Weights of a small sound classifier: moe top_k.
Rows from block 4, named by matrix and row number. Rows with one number belong to one attention dimension. Each number is 128 + 24 x the weight over its row's rms, rounded and kept within 0 to 255. All counts start at 0. Numbers have three digits each. After the name is the row's rms in percent of the matrix's.
# q: attention query (model.blocks.4.attn.q.weight, 256x256), inputs 128-191
# k: attention key (model.blocks.4.attn.k.weight, 256x256), inputs 128-191
q.26 097:132180121123165106159124143092132153141090151121147142163113131128084137122103127110130134144131108140126129129147157110154125154131086153116107105140110130161122135133132109134120121182122091
k.26 104:121141099097126115114176134153128115131120151132163146087127119128078126130108145142136138132112139111110119113165107177134136096122127135111149098122104175090155119123148121138150168120158112
q.27 093:091140111137137161153125086138113090120121085145087143119127108133156147120143161097110156182185130177118101097140122104118138104119147122098115105130124144156153128119124150092134157127166134
k.27 097:137125160121081130104138103128112122111151157151129143110145100126121086110141189126132128125124153117112129157145127138157097137136130136146135112125135152134099107138161142147070141132129128
q.28 101:133146130109151181167134157140096164185151122151127141123076084084090141162148106143148120122139125153119115098114151102109126126097158088135139128151104149099139102139128164135080125122120123
k.28 098:124168085115128135094130074114143149094125139079097142105089134171117120175124112107151117149112102098138159141145136124136121116151107113150144103144132089161068148147106117155125154113106101
q.29 092:105099122088122132094116152127164110147110100107118169166110126098123098128104130172108116095107148118141133097140092157158106165138156125138156207181166125158083135131077125102125128132118103
k.29 097:102100085170085139120115138123131126108124133126138125151143100127080136145120132149133130145142108110137123142128145142085157111122106132114102097088170117140075128116185142141072108116116106
q.30 098:116183115124124113156101138112080148135137157148110162134133102117133114150120159151127159128112145125131163133114131126138137136114125060157142106145157153133109068124142154111121135124123103
k.30 101:139165121112151120116136122098143073162161212083120150133096104150129133136075146109132120143121145133155104090120165107115176126090096126109126131176161152142093097116084152131163141158142140
q.31 099:136146095100101123109172146119123152153152129135144113066130122148150145112120097131161180099110086130143118135141148094125116171111108114130146137165112151131121129092132089095163095098130146
k.31 101:109107129102190135129120108123137162111115163106089116130112163139164140102145138147184120115094167123142157090143127145102132114102113158140093101102124116135104109117158146128142150104130113
q.32 098:166116161112097165144139117110110116108137106113104101173119127143094143139140141131115121095086142146073150099135149142132152143121138140162101104093129130091141163079133114158127119168174118
k.32 102:147139111156120134143138151119173123132153129127173122148162172093129072085139133153145146178160143109144147139149153118151134134115101147144137125127120131099141105135137137122122115167109134
q.33 100:066085124113151130096098123146170128095102074124121135137121100131080126122082113109088145122147082086168135105143144114108135147132095126093143133119068124139119117147119138127156146117153127
k.33 110:144115164105101127115123088105126137160138127117135104143120110147165116142156156146128140132120098138075161139163148152125142120178158169138111145143103110114114124117112177112089129115102159
q.34 105:149119105089120134129145120093145118129121112129157116146126123096124168131117103118158124076100112118088134157101119141153139069130125116160069100152112115139097138136129102102149167144167141
k.34 098:111131071143100123125133131103119103133135104127163108136157131140161160107174077163135133102085102176131127126149129148123133172109128121087172128167156152178086138145139113139177105124116095
q.35 096:140133126182152114127131110146112098119143130102147125099129125135167140134139102135069144142124103150170107099130132153170121119104106098119096183130145116139128154167098153122135147139121127
k.35 103:132123154109113092156112171155127135149151176107150126178139127111135127084137101172149108121148141089156129157128148119138097157124135094113082105099130198154142168085128078157122096147135129
q.36 101:138115134121166096150132145083122126149147147114116084102151089112134092107115142199156102107101104138171139110136149153157095123088107129105159117165180158111113116139109095164077131160135130
k.36 110:128132073105107174115138142136129101129133117139091089108156096147160108138119143137122142112127094118122139152130199097131123117169114073116130122133176116146114127109160143143113134103115116
q.37 108:150108089155151168147143144140134089160146118130159146104142134158107145082125144110136121097160097169170099150089124147145148120133120118120138149068114146095166154106111120148109129117127126
k.37 096:097138178119127161113110135163122079136146081067153117115175157154166098126138143120090089128119084130152139163117140116096113141134081154153138097146148113126166104078131166103138102101105118
q.38 102:143153130184156118167129045117124149130160125137138144147131143156125142142125103131141102084071111140166154158104107151113125077106157142119116103155127103120164075161143089149105123119124151
k.38 102:164087115102144135131115138155180112165124152099173105139158117130092130147117153080133140078107123131131128140132135156121125185124174118101116138123118106108138125079094149150083145132128130
q.39 111:154112137116163128114147103109137120128109157119139149153152153129146080170196168121131088142149161115128193147094088065108122151122138173081145112101133122114157156132129163123150130092110111
k.39 099:126112125093127124132161097145137145090136113138114144076141160127105113141127108137165120092110113134112136162114102182174145160105104118101132174118136134172152088127082148157129117123092101
q.40 110:137113142143161097135122091171116110127146109142150098111126148134147148118122154165111126103088158112117144104140132068152135107137129124158131156120107091104109103141109113172118195110128116
k.40 105:118111155143137147156159103136082147162092119138131140140133105165155172092130144118149150205150107107176133086105161115130126143090133118146120105138158126135116145152116115133123124131153117
q.41 107:132145144132083184126130125138124162100076138147134123145155105155114107121146160093151117172098135144139104165092132132109115093132115106117142157156115122116141110109096129115101127086130125
k.41 112:166084113142145148128136131144131148100105096145103128098126091137084153152169121106147131098159110145133104151100129098183111108123127117161085122139115136135115130109136100148144144180165096
q.42 112:100143149123105148097119149180177138102150147213146068155094167157097122099103156132116134170153135142159148122118075128135144116140091162112103138118114138107123166102141123104108120129071130
k.42 117:150142136133128111127140167127142126172103132128135101138132138111136107146125123152164126055137153159095172146125089142160120068115102156111105151141119101130162146133135150121108134144171151
q.43 103:145122132120181164125104138137124101143114101147136145109140105162118082103121172119100112104111160137144093136157081128114115166124081140091145129149104162109167095119098100114116139108113139
k.43 112:138148097119099161109088119143085148100164122147138154107094171142086128091132125170146182085145147072130167176121091113126132180127145126117122147096145179145122131146099127139163101143123067
q.44 106:112133129083166115110146164092115186135121128107116107118116142110123144094114171088130141153194112127152135114129115138138099143130157149128108144142144108113144145141118143113119137115098127
k.44 108:112118114121176119155175123102130126132132152101107106130117125173118112124134135112137157125119168121121153134142108121107121132123094098134129105163138161127085162180129157089123139150200093
q.45 094:143099101166148155124129142101112131134120132155118116158129124154113103122126123133157101137104099171112119143115150145122118103115159136109124120123138109111166128129076109134085111140121128
k.45 104:174101181183117147094132135136173124132137152155119159160084136158153121132090098133149099131145097101076110106145126153134093123143089092113176117138157104155152085134111145144101126147129106
q.46 101:121192170114167119148119072162126122141103122150123130118126146137106071132155162118146146134124174115089129167131127114144079162122144151101086107166094110139161129070087097075150103102135131
k.46 102:162132135107117112145144127171138164139134173124143124155145097124150145133147157132143174142146152146127121135120127138130128140116102109128126111143113089141123180152174132147165101126112103
q.47 103:130117106151127120141072142130106141107074111097139077133145118138119112123130141081093116110103114135115150160157100145109110084134171139144147125154115149107135128121153106132120091056127162
k.47 100:133116145153165102148131130147165183154135120171111145116105131129147153131131122138148154147121138089111128151114154050110173089162120142104136147117124110134119150099123088121158115120144169
q.48 099:151158121132135124059151146133088079131138160178119141147091135142144133138159106135131106130096136104139131117155141116130130125119148137108154137146166126176103130144115111083126077126147126
k.48 094:117133149110120108104151125142148150108130184140156094118130094116090106114154137134136111182172105121083104108171135167107122162097110085150115081117150166112133149134102157168097139166137143
q.49 105:116092123135112143125158116139158108146161137170120093144089124124115129088087118120111126143125107139157158121133136127171116148114161113107147116122156148104147093130164091167143124126144160
k.49 100:132162126147096172107121134142080181197097136124145115124137148131105163133161103110161114144144107140099155103144128126103111127123095134130125185120131126106145111114141114139144103091129077
q.50 097:169158138117071123115089099138131137108134139127137152140152124132146127117193097102081138123110154118141145103140123116153126129089153161080119090118140137109124132122087107169135143098136149
k.50 089:128136131139118075116124140176109124123099154098165110129139125093098129111133117122095136155119109127158136121109139117125184122134128116117116144123126106089170162150165117103096155104116148
q.51 094:145144166105106121106100139118114130119143132122130139115120142103102149116097148123154094119115162135072143091144095170132115155141140106093151127088122127115162109133100129125173166126142149
k.51 091:116114157134088077120131083112114093144112171118135167117138114102113123163142169131094141147124096097118102153141095087131122096093124138062112123136131139138154160109120163092151127127140133
q.52 102:110153129147131107141120120115137125125099125149103157137141098134147182142186167096116140126150104086129137094154117130113120143152159170117146139106095084118096118142159113165093130131172141
k.52 100:105107126145138103116118090072163141158119138147146095115165133089115112111194133105119144105128191149145151124127118104160114123152137100106134075137130134114097124165182129144088102172145084
q.53 100:141137139120129106110115110146115130180126150112125110123075119109097159122106144148130110129139126156128119113051117069144194152145181126116143142108137135130117127120155077111132114152132148
k.53 099:122173106180134165120149091144113109114103142124159145193157096143082126145113121077115098116173183098140132092121141108135086118096159134121116125120116123138117133102118120095146138132121102
q.54 103:109124089122162096126159087135125143130159088130143144137074120161085166103109151132156110079140118128121129148097129090134166137163128112129087151138094107118093123134130143151189127133167148
k.54 096:109155137151168149133138147162155130150102132139125097127149095088099184127138113110097125113132160115140185123135115144086120143139116141154128147100132154175153134121156132156133148108104110
q.55 105:136092073118120081153153128129090118111130124124139142136153135112156109181102122133104150170133110118139130113156107151107101112069139065102105137132145119114149147127147147151099094120161132
k.55 106:134141132101212092093157124111111131151124165134079138139098154123134141141132104098141096115115116160112115152147137117128149177134120109133109130111081130150119148154142136086093075164165118
q.56 099:129144129172138123126132123130115155126146114167139123148107102128121086119096126120181187136174107119136108129174103110180154098147132150158104139137081083124163102135106177129149127114177139
k.56 100:146102118125179138154176108123184120119140134118144112143060082167179117167128149103090167112123134140121162100129136141131072116125136133131130129133156126119136112112133116119146170144136102
q.57 103:099171115131152111160128115104158115114104133135102109109136147143105134084107151130136141110171133125121172130153129075119123146135160158119126123125157128151102147114115139187061083147085129
k.57 103:109141120140109154095116117148101151103123121145135139142108108170116071094117129135141162091136130130070113121176119125071098112137136110133170111120176111166162114139116125090119153140128129
q.58 102:149117093101108126105112145141104124131162128135172116138144114123148181128146135110090165118125163085133103078141132148176147111115103138133114150142146112139144150096113104098113119128117101
k.58 109:185127126130181114123159178151131120118085132150116073087091099157096096150146124141131129141114148139108101116111184120091132100109123135185093139110118132156095152115158143078144137141089129
q.59 109:146125132134101113144117158103106130100126088139124142089133175169112100143124144122119100127129126143083133107092170122154127142111122108112096134114117127123147090132111109072141117138144169
k.59 112:090151120115126091137165165142170095146148176147073111123126158111127111101152127173138147172108120158123165123124103088116137094163142093075157140165125109120153114094119134156121134121135123
q.60 106:170148105123101129101124096175116069152125159168164102099121135102114104110166119146143104132170162135098098128160126147106134138110147138147118125142106180167143126080148114123172132132140135
k.60 101:187146130125148139154117123136136092133120085098126099187104110115118098171121117147139061076133112165128129120130092135132144144150137136117166115105154085153102122119114108155131145146103128
q.61 103:112131124094143126138190160155099113102134152150095129127118085137152170141134141100129153129122111159128125157108135132126103095124119102140135149163152112097147112113090123102120112142147123
k.61 097:125144084092108106095129094079107115103124088125123156136167085143109130101121135130182151135110136095119134159119144184118169159179163163177122095126120104159109134152136155139124108115194124
q.62 099:098194156131127060118081131134116123124135136140111137137111106128130114119141110149108155142154128165126119085133080107113065144109103117131128113135150106147168103097115099109144098165132119
k.62 106:136136134154108139078120096159157144133142153135132132135108168133099163131179146101094151173108134100127138090186114115121154116098126137131131090124148125128138138124157144143110108115150141
q.63 105:137106146168158125116116146113188145113122159162150136152147117099102106076119138145126135100145163129149135126121117124099076106134151140183146137119141140144086153130118145112087129110151112
k.63 101:126117106101137133121072157114110102131100163133138128135141140130135119109128130159143148146132123107106095138153130136136121108162133158150138098106129144163137124120126144122137167098153158
q.64 102:132124122121124083151170078123122126123138104143161096162149111173159138106117131116156133103126141069134117135148100090119144130122128091109141136132130110160115122128114118146164148115143150
k.64 104:127119175126125096153112144111152130150147141161136140120139121119114124132113121104144132133113110126151107115195096157131104130119114130139121155102106128093117119145138108119154098106109125
q.65 100:103158105130170119100154100144090105175137146101134127120108108111124129116135075102106167111116105154170121129127132123085094143127127132102122151098124155112151073113122083129098153080157131
k.65 099:116110123137147113110138161128121122109141154098132127118103152081143173128113119101138122126104157134150136150061153101125143108123129100156075135069156172092147124163092129124172150092150114
q.66 101:128145103118125143156105153133139099127150098170152138145144138201112077148127151135109126168136141127145113168147130108096137136089140129165162137118150159119149127140131107104089130080153128
k.66 099:136126154091153127114148131092073155120163181130107163146115152124121129127122128164131125156147127153131122115149115161117135091134104100125112110121138121154120114128125144125127078135112118
q.67 101:077128184136143175090146140125107174120137118129080126078102137117131111123128105118108108156116163128056060132127134115104115121162160126109148094125098139121144129129174137121123144113132087
k.67 095:147132161148141089151108131140129127107164127131178121147102143157150105135114107123102155103149144128135135129173144099135130093117101141121124104147113143085153122095107109123142146116071160
q.68 099:104113155153087136120142093141119154124136108148135165150110151093160116134154124074139120139136127119155117132113129154090175127141117163138151150139149117110141133094118070132141125106129122
k.68 098:138085103112136122118140165139068145094104109135144154187091157103129139202113131121090121100136092133081139119163116136137162126155149167129122119119111160178105159169125114144129167168142109
q.69 102:141153130148113118146105116130114121143156120129130132144077121086103112093099127127101103123114141101123155137093105142133084156157123096113121144130074127097136132144148103139097134144129117
k.69 095:116094103145123125155133163134104117111150105114131125133137165137097125087115091115136163130118132161173118091114139120210110109096092138134085128122132109118134146116155160148129071079132109
q.70 101:191108111167128122153149156140103155098072069063110119132146161142130089142130126098129163149130109139108116119099127117099098155110099145111152159140132138132104111114144149133135151086144088
k.70 099:118136159107135123148112114118146124107150095141084134093138104162138094118116120085137161095161159118143149150098121109141126112144140096141113123138163164142135150122138157146114088167094121
q.71 102:103158103150131131137111158149122155164123116132116174101144155092144131094148115172128139134111176120086151158105112124114160107099163116143139071118099136088098132157114153124122093174143120
k.71 106:133122136131098145117178178161099160152118101133126115131144107136121126146154173154122132098099138144163121155159073108165081108145135127108128153123136127101109103142095139109158112165129154
q.72 111:170100131119159131104163101126136083147139166155118112125153135131134111189075156129140135151160139141132139153128140123158104085131089146142100154134123143130089145099096090131166154111159133
k.72 107:156156129109135119084137129126123103105140100180097114160122158178107077122162157183137140159098139141134099107153108124107168125154087145142164107091136095115176132153095133135129164083116146
q.73 100:090114109124117161139109115133092137125146167111128134121119155116142099169150170145100114127147179110115139118139173121119146109139126123114133089111175122143151092135141125166128075130145133
k.73 107:130110112133143121169108135110098135153166104115109147149173104119098118117161132104115089121110101095148127121133191122123144123102176152149157140112137093140138131147126149164105164167093116
q.74 110:108116163128136088138100090123138095094130158164115112137162135108161137133139130123144076145148111134142141124164136127123088158118078119141137112117122127096103156155168141132151138072123103
k.74 107:115124142108109136135123184139111126102091128107135118128143174145130128183146186117107108100123184138130154106133122135113112138130125117119138105159129140190095113107145133154120140153097136
q.75 108:136127145133076115119133128081176138146145166103139105132111128144104106130124129138166174121101152166106116137094138097113102104115116187108123129130101128195152125164132173109138096125166152
k.75 101:115153134198086125128158140096097152099052099105122081136091107159081134138093154107149127159141104138100110134111114112149146142164104135147122127138117144092177103115146113125119125104097124
q.76 098:179137116150113161132116138110116118157125141111155084092105182103166104122112163098109104149093110093143163131125150151132138163136153120122140169166136152102114129114116161119127104121170075
k.76 101:129154122165120135104146123125109136131172069103159133104132175137147149157110087137178120121118100144132129131124112159103149101086099176141135075150066131136103157142083083105129131161091133
q.77 101:144152142130117131128105144120112129108162123133138187108126103157144100082152115116098090138091142145141148123119179129150120150148109147131114153118134130068153089124086117131119115099140141
k.77 100:146129114138113121149108152091159118127091124099133091124153166127112154162094093115082118144156133102114131104115101104077134107091180123148146114151149104123121099121152139141105138143144148
q.78 096:146106126120166102076195142127116154102143124146122160121064133145128141099129160087138127128067126114136121146134134116066144167118169157141129162176192138134144074142124133139134142177141142
k.78 092:075160162157143121148128084193121121142138120093126123157129141182134136127169123071125133120138148123124153127082111137164130101139153172168132145083177133114136144143115145096129159124088081
q.79 099:151110170165163142115077115129062150079147128138140134168155117126144140148131099119130131156111115117165132124121130135094157147110135140146114113105116114159122084099112096170090121078113101
k.79 092:085096111100124120149165147148158108131127125108139124121109182080140160153137120179140133114143119112136092158132145120156112114138130124116116133163148123145109151106111134129169127128138120
q.80 095:126128101121125134068157144113145130158130096158150093097118106132100152171155158148145138105160113133140106117140120133140144114131172178099190135105132134132081123126117128110107127154160100
k.80 101:139121121118118166147147142121128136127145153125119129157131134094088135095074097092149115100151132076125170098145140123062116142132106128140117139113145114106133135139127106137145119151101168
q.81 093:081133123116116132134121131150101105139151133157091204095146129134148157106155175090107106094148137106126154128130112154116159100127139137154119148087133148123151121133155114109090119109141137
k.81 087:155129074133114122142159143129124151086116112137119114110134098111138129125084106181139146141085129143093093127142097118141119104117164135153107121142129152150101096135105131105138189084093118
q.82 105:125135130124060131111104136141137147121133048117098120134094151157111082147130151122126168142090135080175080136117145082094181152125116148105146090123148110128140131152137113110147103092102152
k.82 103:124137133119131166103156106112125114116120166179130149119139096115093115126117103122096153118139142161148165058117118166080129097139122119145115145169091119132149087113105113117079123109137080
q.83 095:088128142138110134158122128105130184142102141074103139114153150189081114108104131127132140110134023147140109136150126125116160110139118099110100110141137153154109123126151094108140122161124120
k.83 094:103159172136106135130136099145148113101139133146101159143105120109114131111166104131095107155161138143121185073150112126157160105151100108150150145115143116099162126116118117095127134130149107
q.84 095:125145091153099148109133171124109114171125146160143122129176151149110140120104104127122120117140137106097142104113121140093127132119109149093148109120136115145102123103116136142115158135168108
k.84 098:124148163140187152111147142132117132118138066162155107127153098136145152161124107160151134129155088132100103120124134104095138142125149141135119145109097162137109123145190153108121079109118127
q.85 097:091156121112117174182104105151140125116131130165157084095141154149136115170109047139143112133081161130125144133105117114143132172130144146116122129147120090130135152120119143149136111108112139
k.85 098:108094150146149129106110143135150097170129112151102146143143125165069124124124143154154117149093143158100149117138213120153100155121149157141136131128111152105120102109159092148134099157138137
q.86 093:167107170145142150106115149115170087104110161155073121118079134128114180161081146116135145137166128131135103139114144146130158114116117149116148147125114088134093158105167113097163126162114118
k.86 092:117117133097137140120152163108134124109126108153164141062111118092112119128164123106138128122164143110078087099171143145106177114145155153082129135159130145135160150103124128153103131135133131
q.87 101:126152125150157090141144106144131152112133153129117069159167119121103121127116112099140140131131143105113064134132135134162088138122143113118113129138100168109107122136092131125101085135068168
k.87 099:113146144160098102152093112129108175155095142116164150124169122158094167149096170097130147099102108115162138134175099159123135144150162156114117110130113111121155128103122143117119126170082129
q.88 101:090142128121124144151127133125118100163121124151150135150152142167113160141126118133101138144095127116126102129122162104147089157089115126118118104141087169076155136128191112129114117137156137
k.88 104:145088133107090067157153141134118124122182133165075131103150153137171150092121122177136129113150130128127132147137138106157126087132156117158128115139124141148133129112093142104122126118140145
q.89 092:121125168122139131135114129149157123139069110126125143136129122097089127124131129130147137144121151112138108129096110105124120132107161130118133142064119149128142165115094114154117100134125147
k.89 089:140142127176111096090115099151110097083136167136121131136085126125097131104146147157104153088087133141087109104136096129111179106089111139076147162152153124096139130078193137165118166143102117
q.90 095:157140102156130177131166171093144105105130114113112196122126125136151131109127148099111126110121140107139133124138093116121137129117132128143121149076060113113160094168133087145157128117101141
k.90 089:166137137103089122163123116110115138118139152136078095091097145128125112133121109159128134127119117181111109126130157113117116124122110108123111140149155123111128154115148152082125130185125148
q.91 097:125120109088157136145099090145125118130124108126095107145181141100145089163137097095148100168061095153099127092082109118134113131085159110106177110112099136129146166136118125150143126140084131
k.91 102:080100171101138132113119133146148125160161069123119152102154161138127121108112144158109117129153139156158125170168110129142137137164150139142124139109165112123145095150126131167132136166126116
q.92 092:134178156082081151089082097110116097113101165133123149152081143130114143110147112116150107140132100147126115113150105125125170172105147137135113089161174159156158127102138126161180156156116123
k.92 093:177117140148103154132124136150129092127146113123131093118139132121125158141122161136130123114142142156148167096107121078105123126165144148159154096141116128128132111089097096144105134105138096
q.93 098:105110131122166158129126133139145125155117157124118133061113180143120121134175121098083130112178146154096131139178151117139104110102137127087116155141140117136155134109113132135136162095184096
k.93 099:165111115096139150134149086114135124158124109136118160166093123131144109124141125093207165135155146110131104121120136094104188110090119135178129126183140140154085136104138116164114130127150139
q.94 095:127131165122130166106079138107137143067131119150126137139130107148153136161120153127150083134129136122115114083142120098137156153117118104135133059130142119155157166162124133145132154152131080
k.94 096:118120149151124123121159142151100114141104107103133136149098110114093132121166155140110132082110106128164128148104135109167135134095100143134142116100156132131148081139145085108081120132139129
q.95 093:140124167117118138162160153138082076131095130111117150067122113112129124084132119063113172092098156131094142083113114131104149139127142128167125156112136127139132160128208115156132113159167113
k.95 094:153169124121071083130095095159141091119162150140116157095095129115181172105113132132159133108110156132136154177108096171144177155082157113136123157108119108140148143119148123104137106109102140
q.96 099:105130139124136121157171131119153124105097129152141148144103105128108123099138112126116118144110118135121195128089143118130120140168147119164193090145123148115155122150135111096175154172139148
k.96 102:125139123134134135163087107100137092101175172139148107172172125182130124122094073129135135121146119133146141135108120126112121102129113087162155146127166117137166118132163130140116129107184137
q.97 098:170128129120133099095135081142154123130120123097099139158190110126128081137129127128121121163105137184143128096146128133112141147161100113152119151141176127130171092155121119161130148118128092
k.97 100:101154131114157126166107121143127117154123135150142112120104115110135098114125101112136127107109144073149080165150163088162096157102116111138123108113117164129102111145165116126146132099098122
q.98 098:147136134103154114134136134109142119107101115100127116119134092141161173120119109130121096110111129142128098124098140130146073143115133106154127145143144129117176097166102144140123143136147145
k.98 101:131162124111091140128120122112113104149128112173146111151119120146142150139117153123164114161119079119188133107184107161112113126169104147107136123099098130128112099096112148107116134171133164
q.99 099:120118167114133131134117129125110159148135129121100094158160168094160124125137164089110149133143100115091168088179124118126111117143104114141133115167155155174126081098127164148098139137130101
k.99 103:145129116136071089118103141134122111113175078110135170135122154150080120144135114137101149136089120111127144097131104121116173102038141172132141145144165149118158128161119132158111148111112164
q.100 097:170114105129121114154131090150076108103136142131094122099140155171134152096117137123190120156141086163159102117117103166129131064164100095139100094156138122119136108132125104131144118097148141
k.100 101:124139166105109147111105134106068133129144150121130137134139138157116146131125130129135157126152133142118133113147147152169131132171099176113103100130114096085165151165146131161086122095197148
q.101 102:114122148104146122116121133141149144125134161114136107158100152112165121116130104099130098147138162116119106136148142085150164116134091131152140093112109126143175142075147137146137112154137118
k.101 099:156177138163125149098128107146135137136112155120137162169100134112078134124182164138108165114119088132083146133161113106136102083117171149078103119110167152186134187097132115197115137115138093
q.102 102:139115142122137100128092123131093128115131144141079104136110128114121174097127166094157145150082119156100117139118144174104105158173105202130094120192137125110145112158128185121133136145142121
k.102 096:171132110096086130104121132131168109163126093124128148124100133101142172154121107102135161167115095099160139086145080102118103122122114150152119140093128103094142173140116097091110143135171174
q.103 098:122115131162150109121155158132123113117146105127127116140171128100113130121146120170130100082115111125107150108114087148106135106124137142194099138094152120107144133118123129081154137146142116
k.103 098:099120118168109142116105113156119160081094097103116182148144119145141124125131165135110134132098119104156130085128125083143117129121126160148138144102083115119128090111118138147122108104155150
q.104 109:093097123095116136148111118172126144156138115142106121160108159143138114154126141121183165114108133163132096091108129161106130146110099146146137105093131109126129179159151122145128144143151202
k.104 105:091153123139117139152144157125141152115081123101150159131117131130084113114115139114084129156080143121121078136118116121122077082175130135112114111116141124124107151149094099127092141126088119
q.105 109:146122091104166134149094120147117152115133087126132150140125091151139114107115087154118122141129176107105141127143134122090135088109133143106132112085142151111131107126125142170141116134148142
k.105 111:154089151090145130112151129167101156101173148149171122129126121155141147084125142107110154105160131123118164126115099122102132114093108146170118154138130111123114141135137097134119120094153099
q.106 115:173131145142119161141103091117188100142116094109103142110130141091116125126151185133110173136113108140134135118133125125141088100170126130143145085111113091133103114132136157133101125159134113
k.106 116:159136173111141094155115098158123128157115117147160113130103166138170151098081139124120109120162108132156097137144163118109160172112151111138121126160139127141161110135153130124129157094160146
q.107 099:103092144112136146129129147132079124109109114121084081150130175132117130121165126141151135108131136146162137132136126147145165133137146110123138103119117151130164099118114157130113146125137128
k.107 099:149153111150101132124118140104093125133128117135104135081129116114121131140130131154148155124126129157105101076123153075167138104146150163149148078098082145082123098145150097069088133135116151
q.108 095:139125120162118120136085133151137151101174104103136157113128173156113092156150153099114100092109148099164124093121124135087151138110153135137099160141141134107117159126120156075107106150132166
k.108 096:162127133100113149150156110122163164134125126162141093132143133104118086118113117189152134131106137174095116127115120144117109146134117110139116155122126233100111129178112179099116107150140139
q.109 099:074179085162060151113063140108130135115146133102115163111130151111148144118119118143117149143123101141119149091167114164125121123113094122128123099129152101113185121119127154096095102143124091
k.109 101:120107139162119122146158145152139126155146103138111109142121085159113150096089126147140132145124136163113117114167112165110105130099166125094117139136089115153157114168157116124165131122099091
q.110 094:158118111108110095115123108130060129097107133111161132123159127152129155149186073163154113145165117153161110172148152130141161073159127117135103129118153129155157131152110150143130075155156116
k.110 095:171116160130094122113158113078172121117132099181114119134119127090110092126143144114131109134128151108158177090124077102136163120058116121073125144143167112128113122150123114173112115110099104
q.111 100:129148140142113137173124128140131116133138143124149114116146132174103119154118127093127138085095136137099071153139112093117127150155080110087139118120124129117109112110131148117150151112121141
k.111 100:139158170117137088101118120120086125159103153167110132119134140114127142127112142109160112127154120109149109160099183083201086155121110127166145135126112095157089115136158133107135138118175124
q.112 100:132130144150189157154130123091112148122139137146119122162108110191155139129115134148137159107121107140116091150135140119123147146113110120137134145184112137127166108163165110137132133131117076
k.112 095:114130106094106115121127163178097106101080113102135156112097129069121112130138115120129143147108153152127120116141121153122132092132143113178096174139128089153081108125118122151171134101149123
q.113 100:156096142133160144094131158169147156103122194105132154127120093112123126124120157103133136090146132124145119115157142115101088133132128085147125065127139124120156167146120118170146129122140131
k.113 099:124142133135161086074124143168170162128117136156086089132106112140151149120114130131146171126104104147094115118139132108128126132201135136152095166086105157125087134159091121121138131119135108
q.114 102:151129171157124116148148086109147118122135100187121101101157139132176135083132124108136127096143085165118146155098126121167134130111149120114153124090115133107128099081169164145147167111123089
k.114 100:104099129088119114096147201140136101095077143140101114107124113101137149090192147123095136095138139141101089138192155129141170153107175124105129121178144162109125153105098129128165120153154187
q.115 090:139164115145160144125127119119176124123134110143116149158136125103156144162116160112143115123153127119157131126154099154098144091054156136114154160122117164103088150143105119170107143094114104
k.115 089:064180150143070167136129125123094168093143135122109168102145132134138178166136116119108132115104109092116146104140112149112122109151144136091129157109129145130151105138122131114103118118126130
q.116 096:107104161083081123121131108134089126113110153112137151129153172099147114119116149124144146117085112111192113122102170090144108163090147130116124128128125140116137123104148164131135109101146116
k.116 094:141148139122086108111122123158162086148145147119173118144123167105139106125154119095170126064098101117153130122113099105138093117160104153143117118141112153153117120103088147153146152159116148
q.117 092:157108140110128120166122123127117105153117137124125115106130131125117155160120161109138096137145136128149147160142136107143140125114112094075137124141076179138156122155117134144121148106109185
k.117 093:163109101124135096097147124129127130118158157155101094139079107136106142116124138149177143135127143122123114146117135148145116096102100152133121121136110167186148189138115119130139132111155122
q.118 097:145144138154134096111131143122133137131064113113107136073152101127133147148147083168123151130100103141112097086082107129128168147145139182147144135109177118108092128170145112103139117111082149
k.118 093:144131120148169156142100073152143116078144108133123152191128146131117110159122096098117138101130106159126120157134107118138162143114132159171147136152126137072112139137136121129106151144135145
q.119 095:092110130102142129111124103085147082103159130135145169122147140109148173137155136131145097121163150139144156143139114131118143118112158123126098165148141116121155109103115130146153118120157124
k.119 096:155132153147091123136092117139115107183131142143125123145104115166081138088172161126162127121143097178144145135137086107124178159108138134102109097129145123113142104186131088130139129171125155
q.120 102:112159115130100114100109120114127140083180164141158148123088166152147126111142136173094123167163091133121167153176118113113120100145100108138157079161090108142107114128139124121145155132109104
k.120 102:120107149114116115172136149145097151149106115107143123132101141137165162154114148088146100110140160070138141119096131137130112142139107102101120127143165143087146140083098114088125085114119127
q.121 094:130111117120121119153119191128173129111131128108091134128131162147129115129138108151134124159133100136119157131109086088103164130142122092110126118124182114133113108103141098101096131110145113
k.121 085:153095145119119135135112077117126084124145130167163151143128093102170147125127155096097119147141142126116075133139135108128144145117078096135120130143095150129117137139098146103170097116115118
q.122 088:120132140118128096119147118157098129140095099121121102112145141166152110117172119137095142113145133144168125124174140147113133086128170107163106141141152129107118167107115105124094119080157118
k.122 087:146131117150102164171110118123119137080129106105136121163138143127107105118131091120094119152151165103107137153140118153129156102120149165141162129137135135076109125181145111177198140152095136
q.123 099:139122116102122112119118135122107129127138154108133112118111130128115149100094130111127133148101120126105118112143186114130155131132098140146120125166130101116169118106142104133129090126108144
k.123 101:119145126104125131122086109151118121155117144113154145124122119155128097080162112142127149157160106100098136163086101123156108133122097139133113106098077114093165155092108126135119178111155113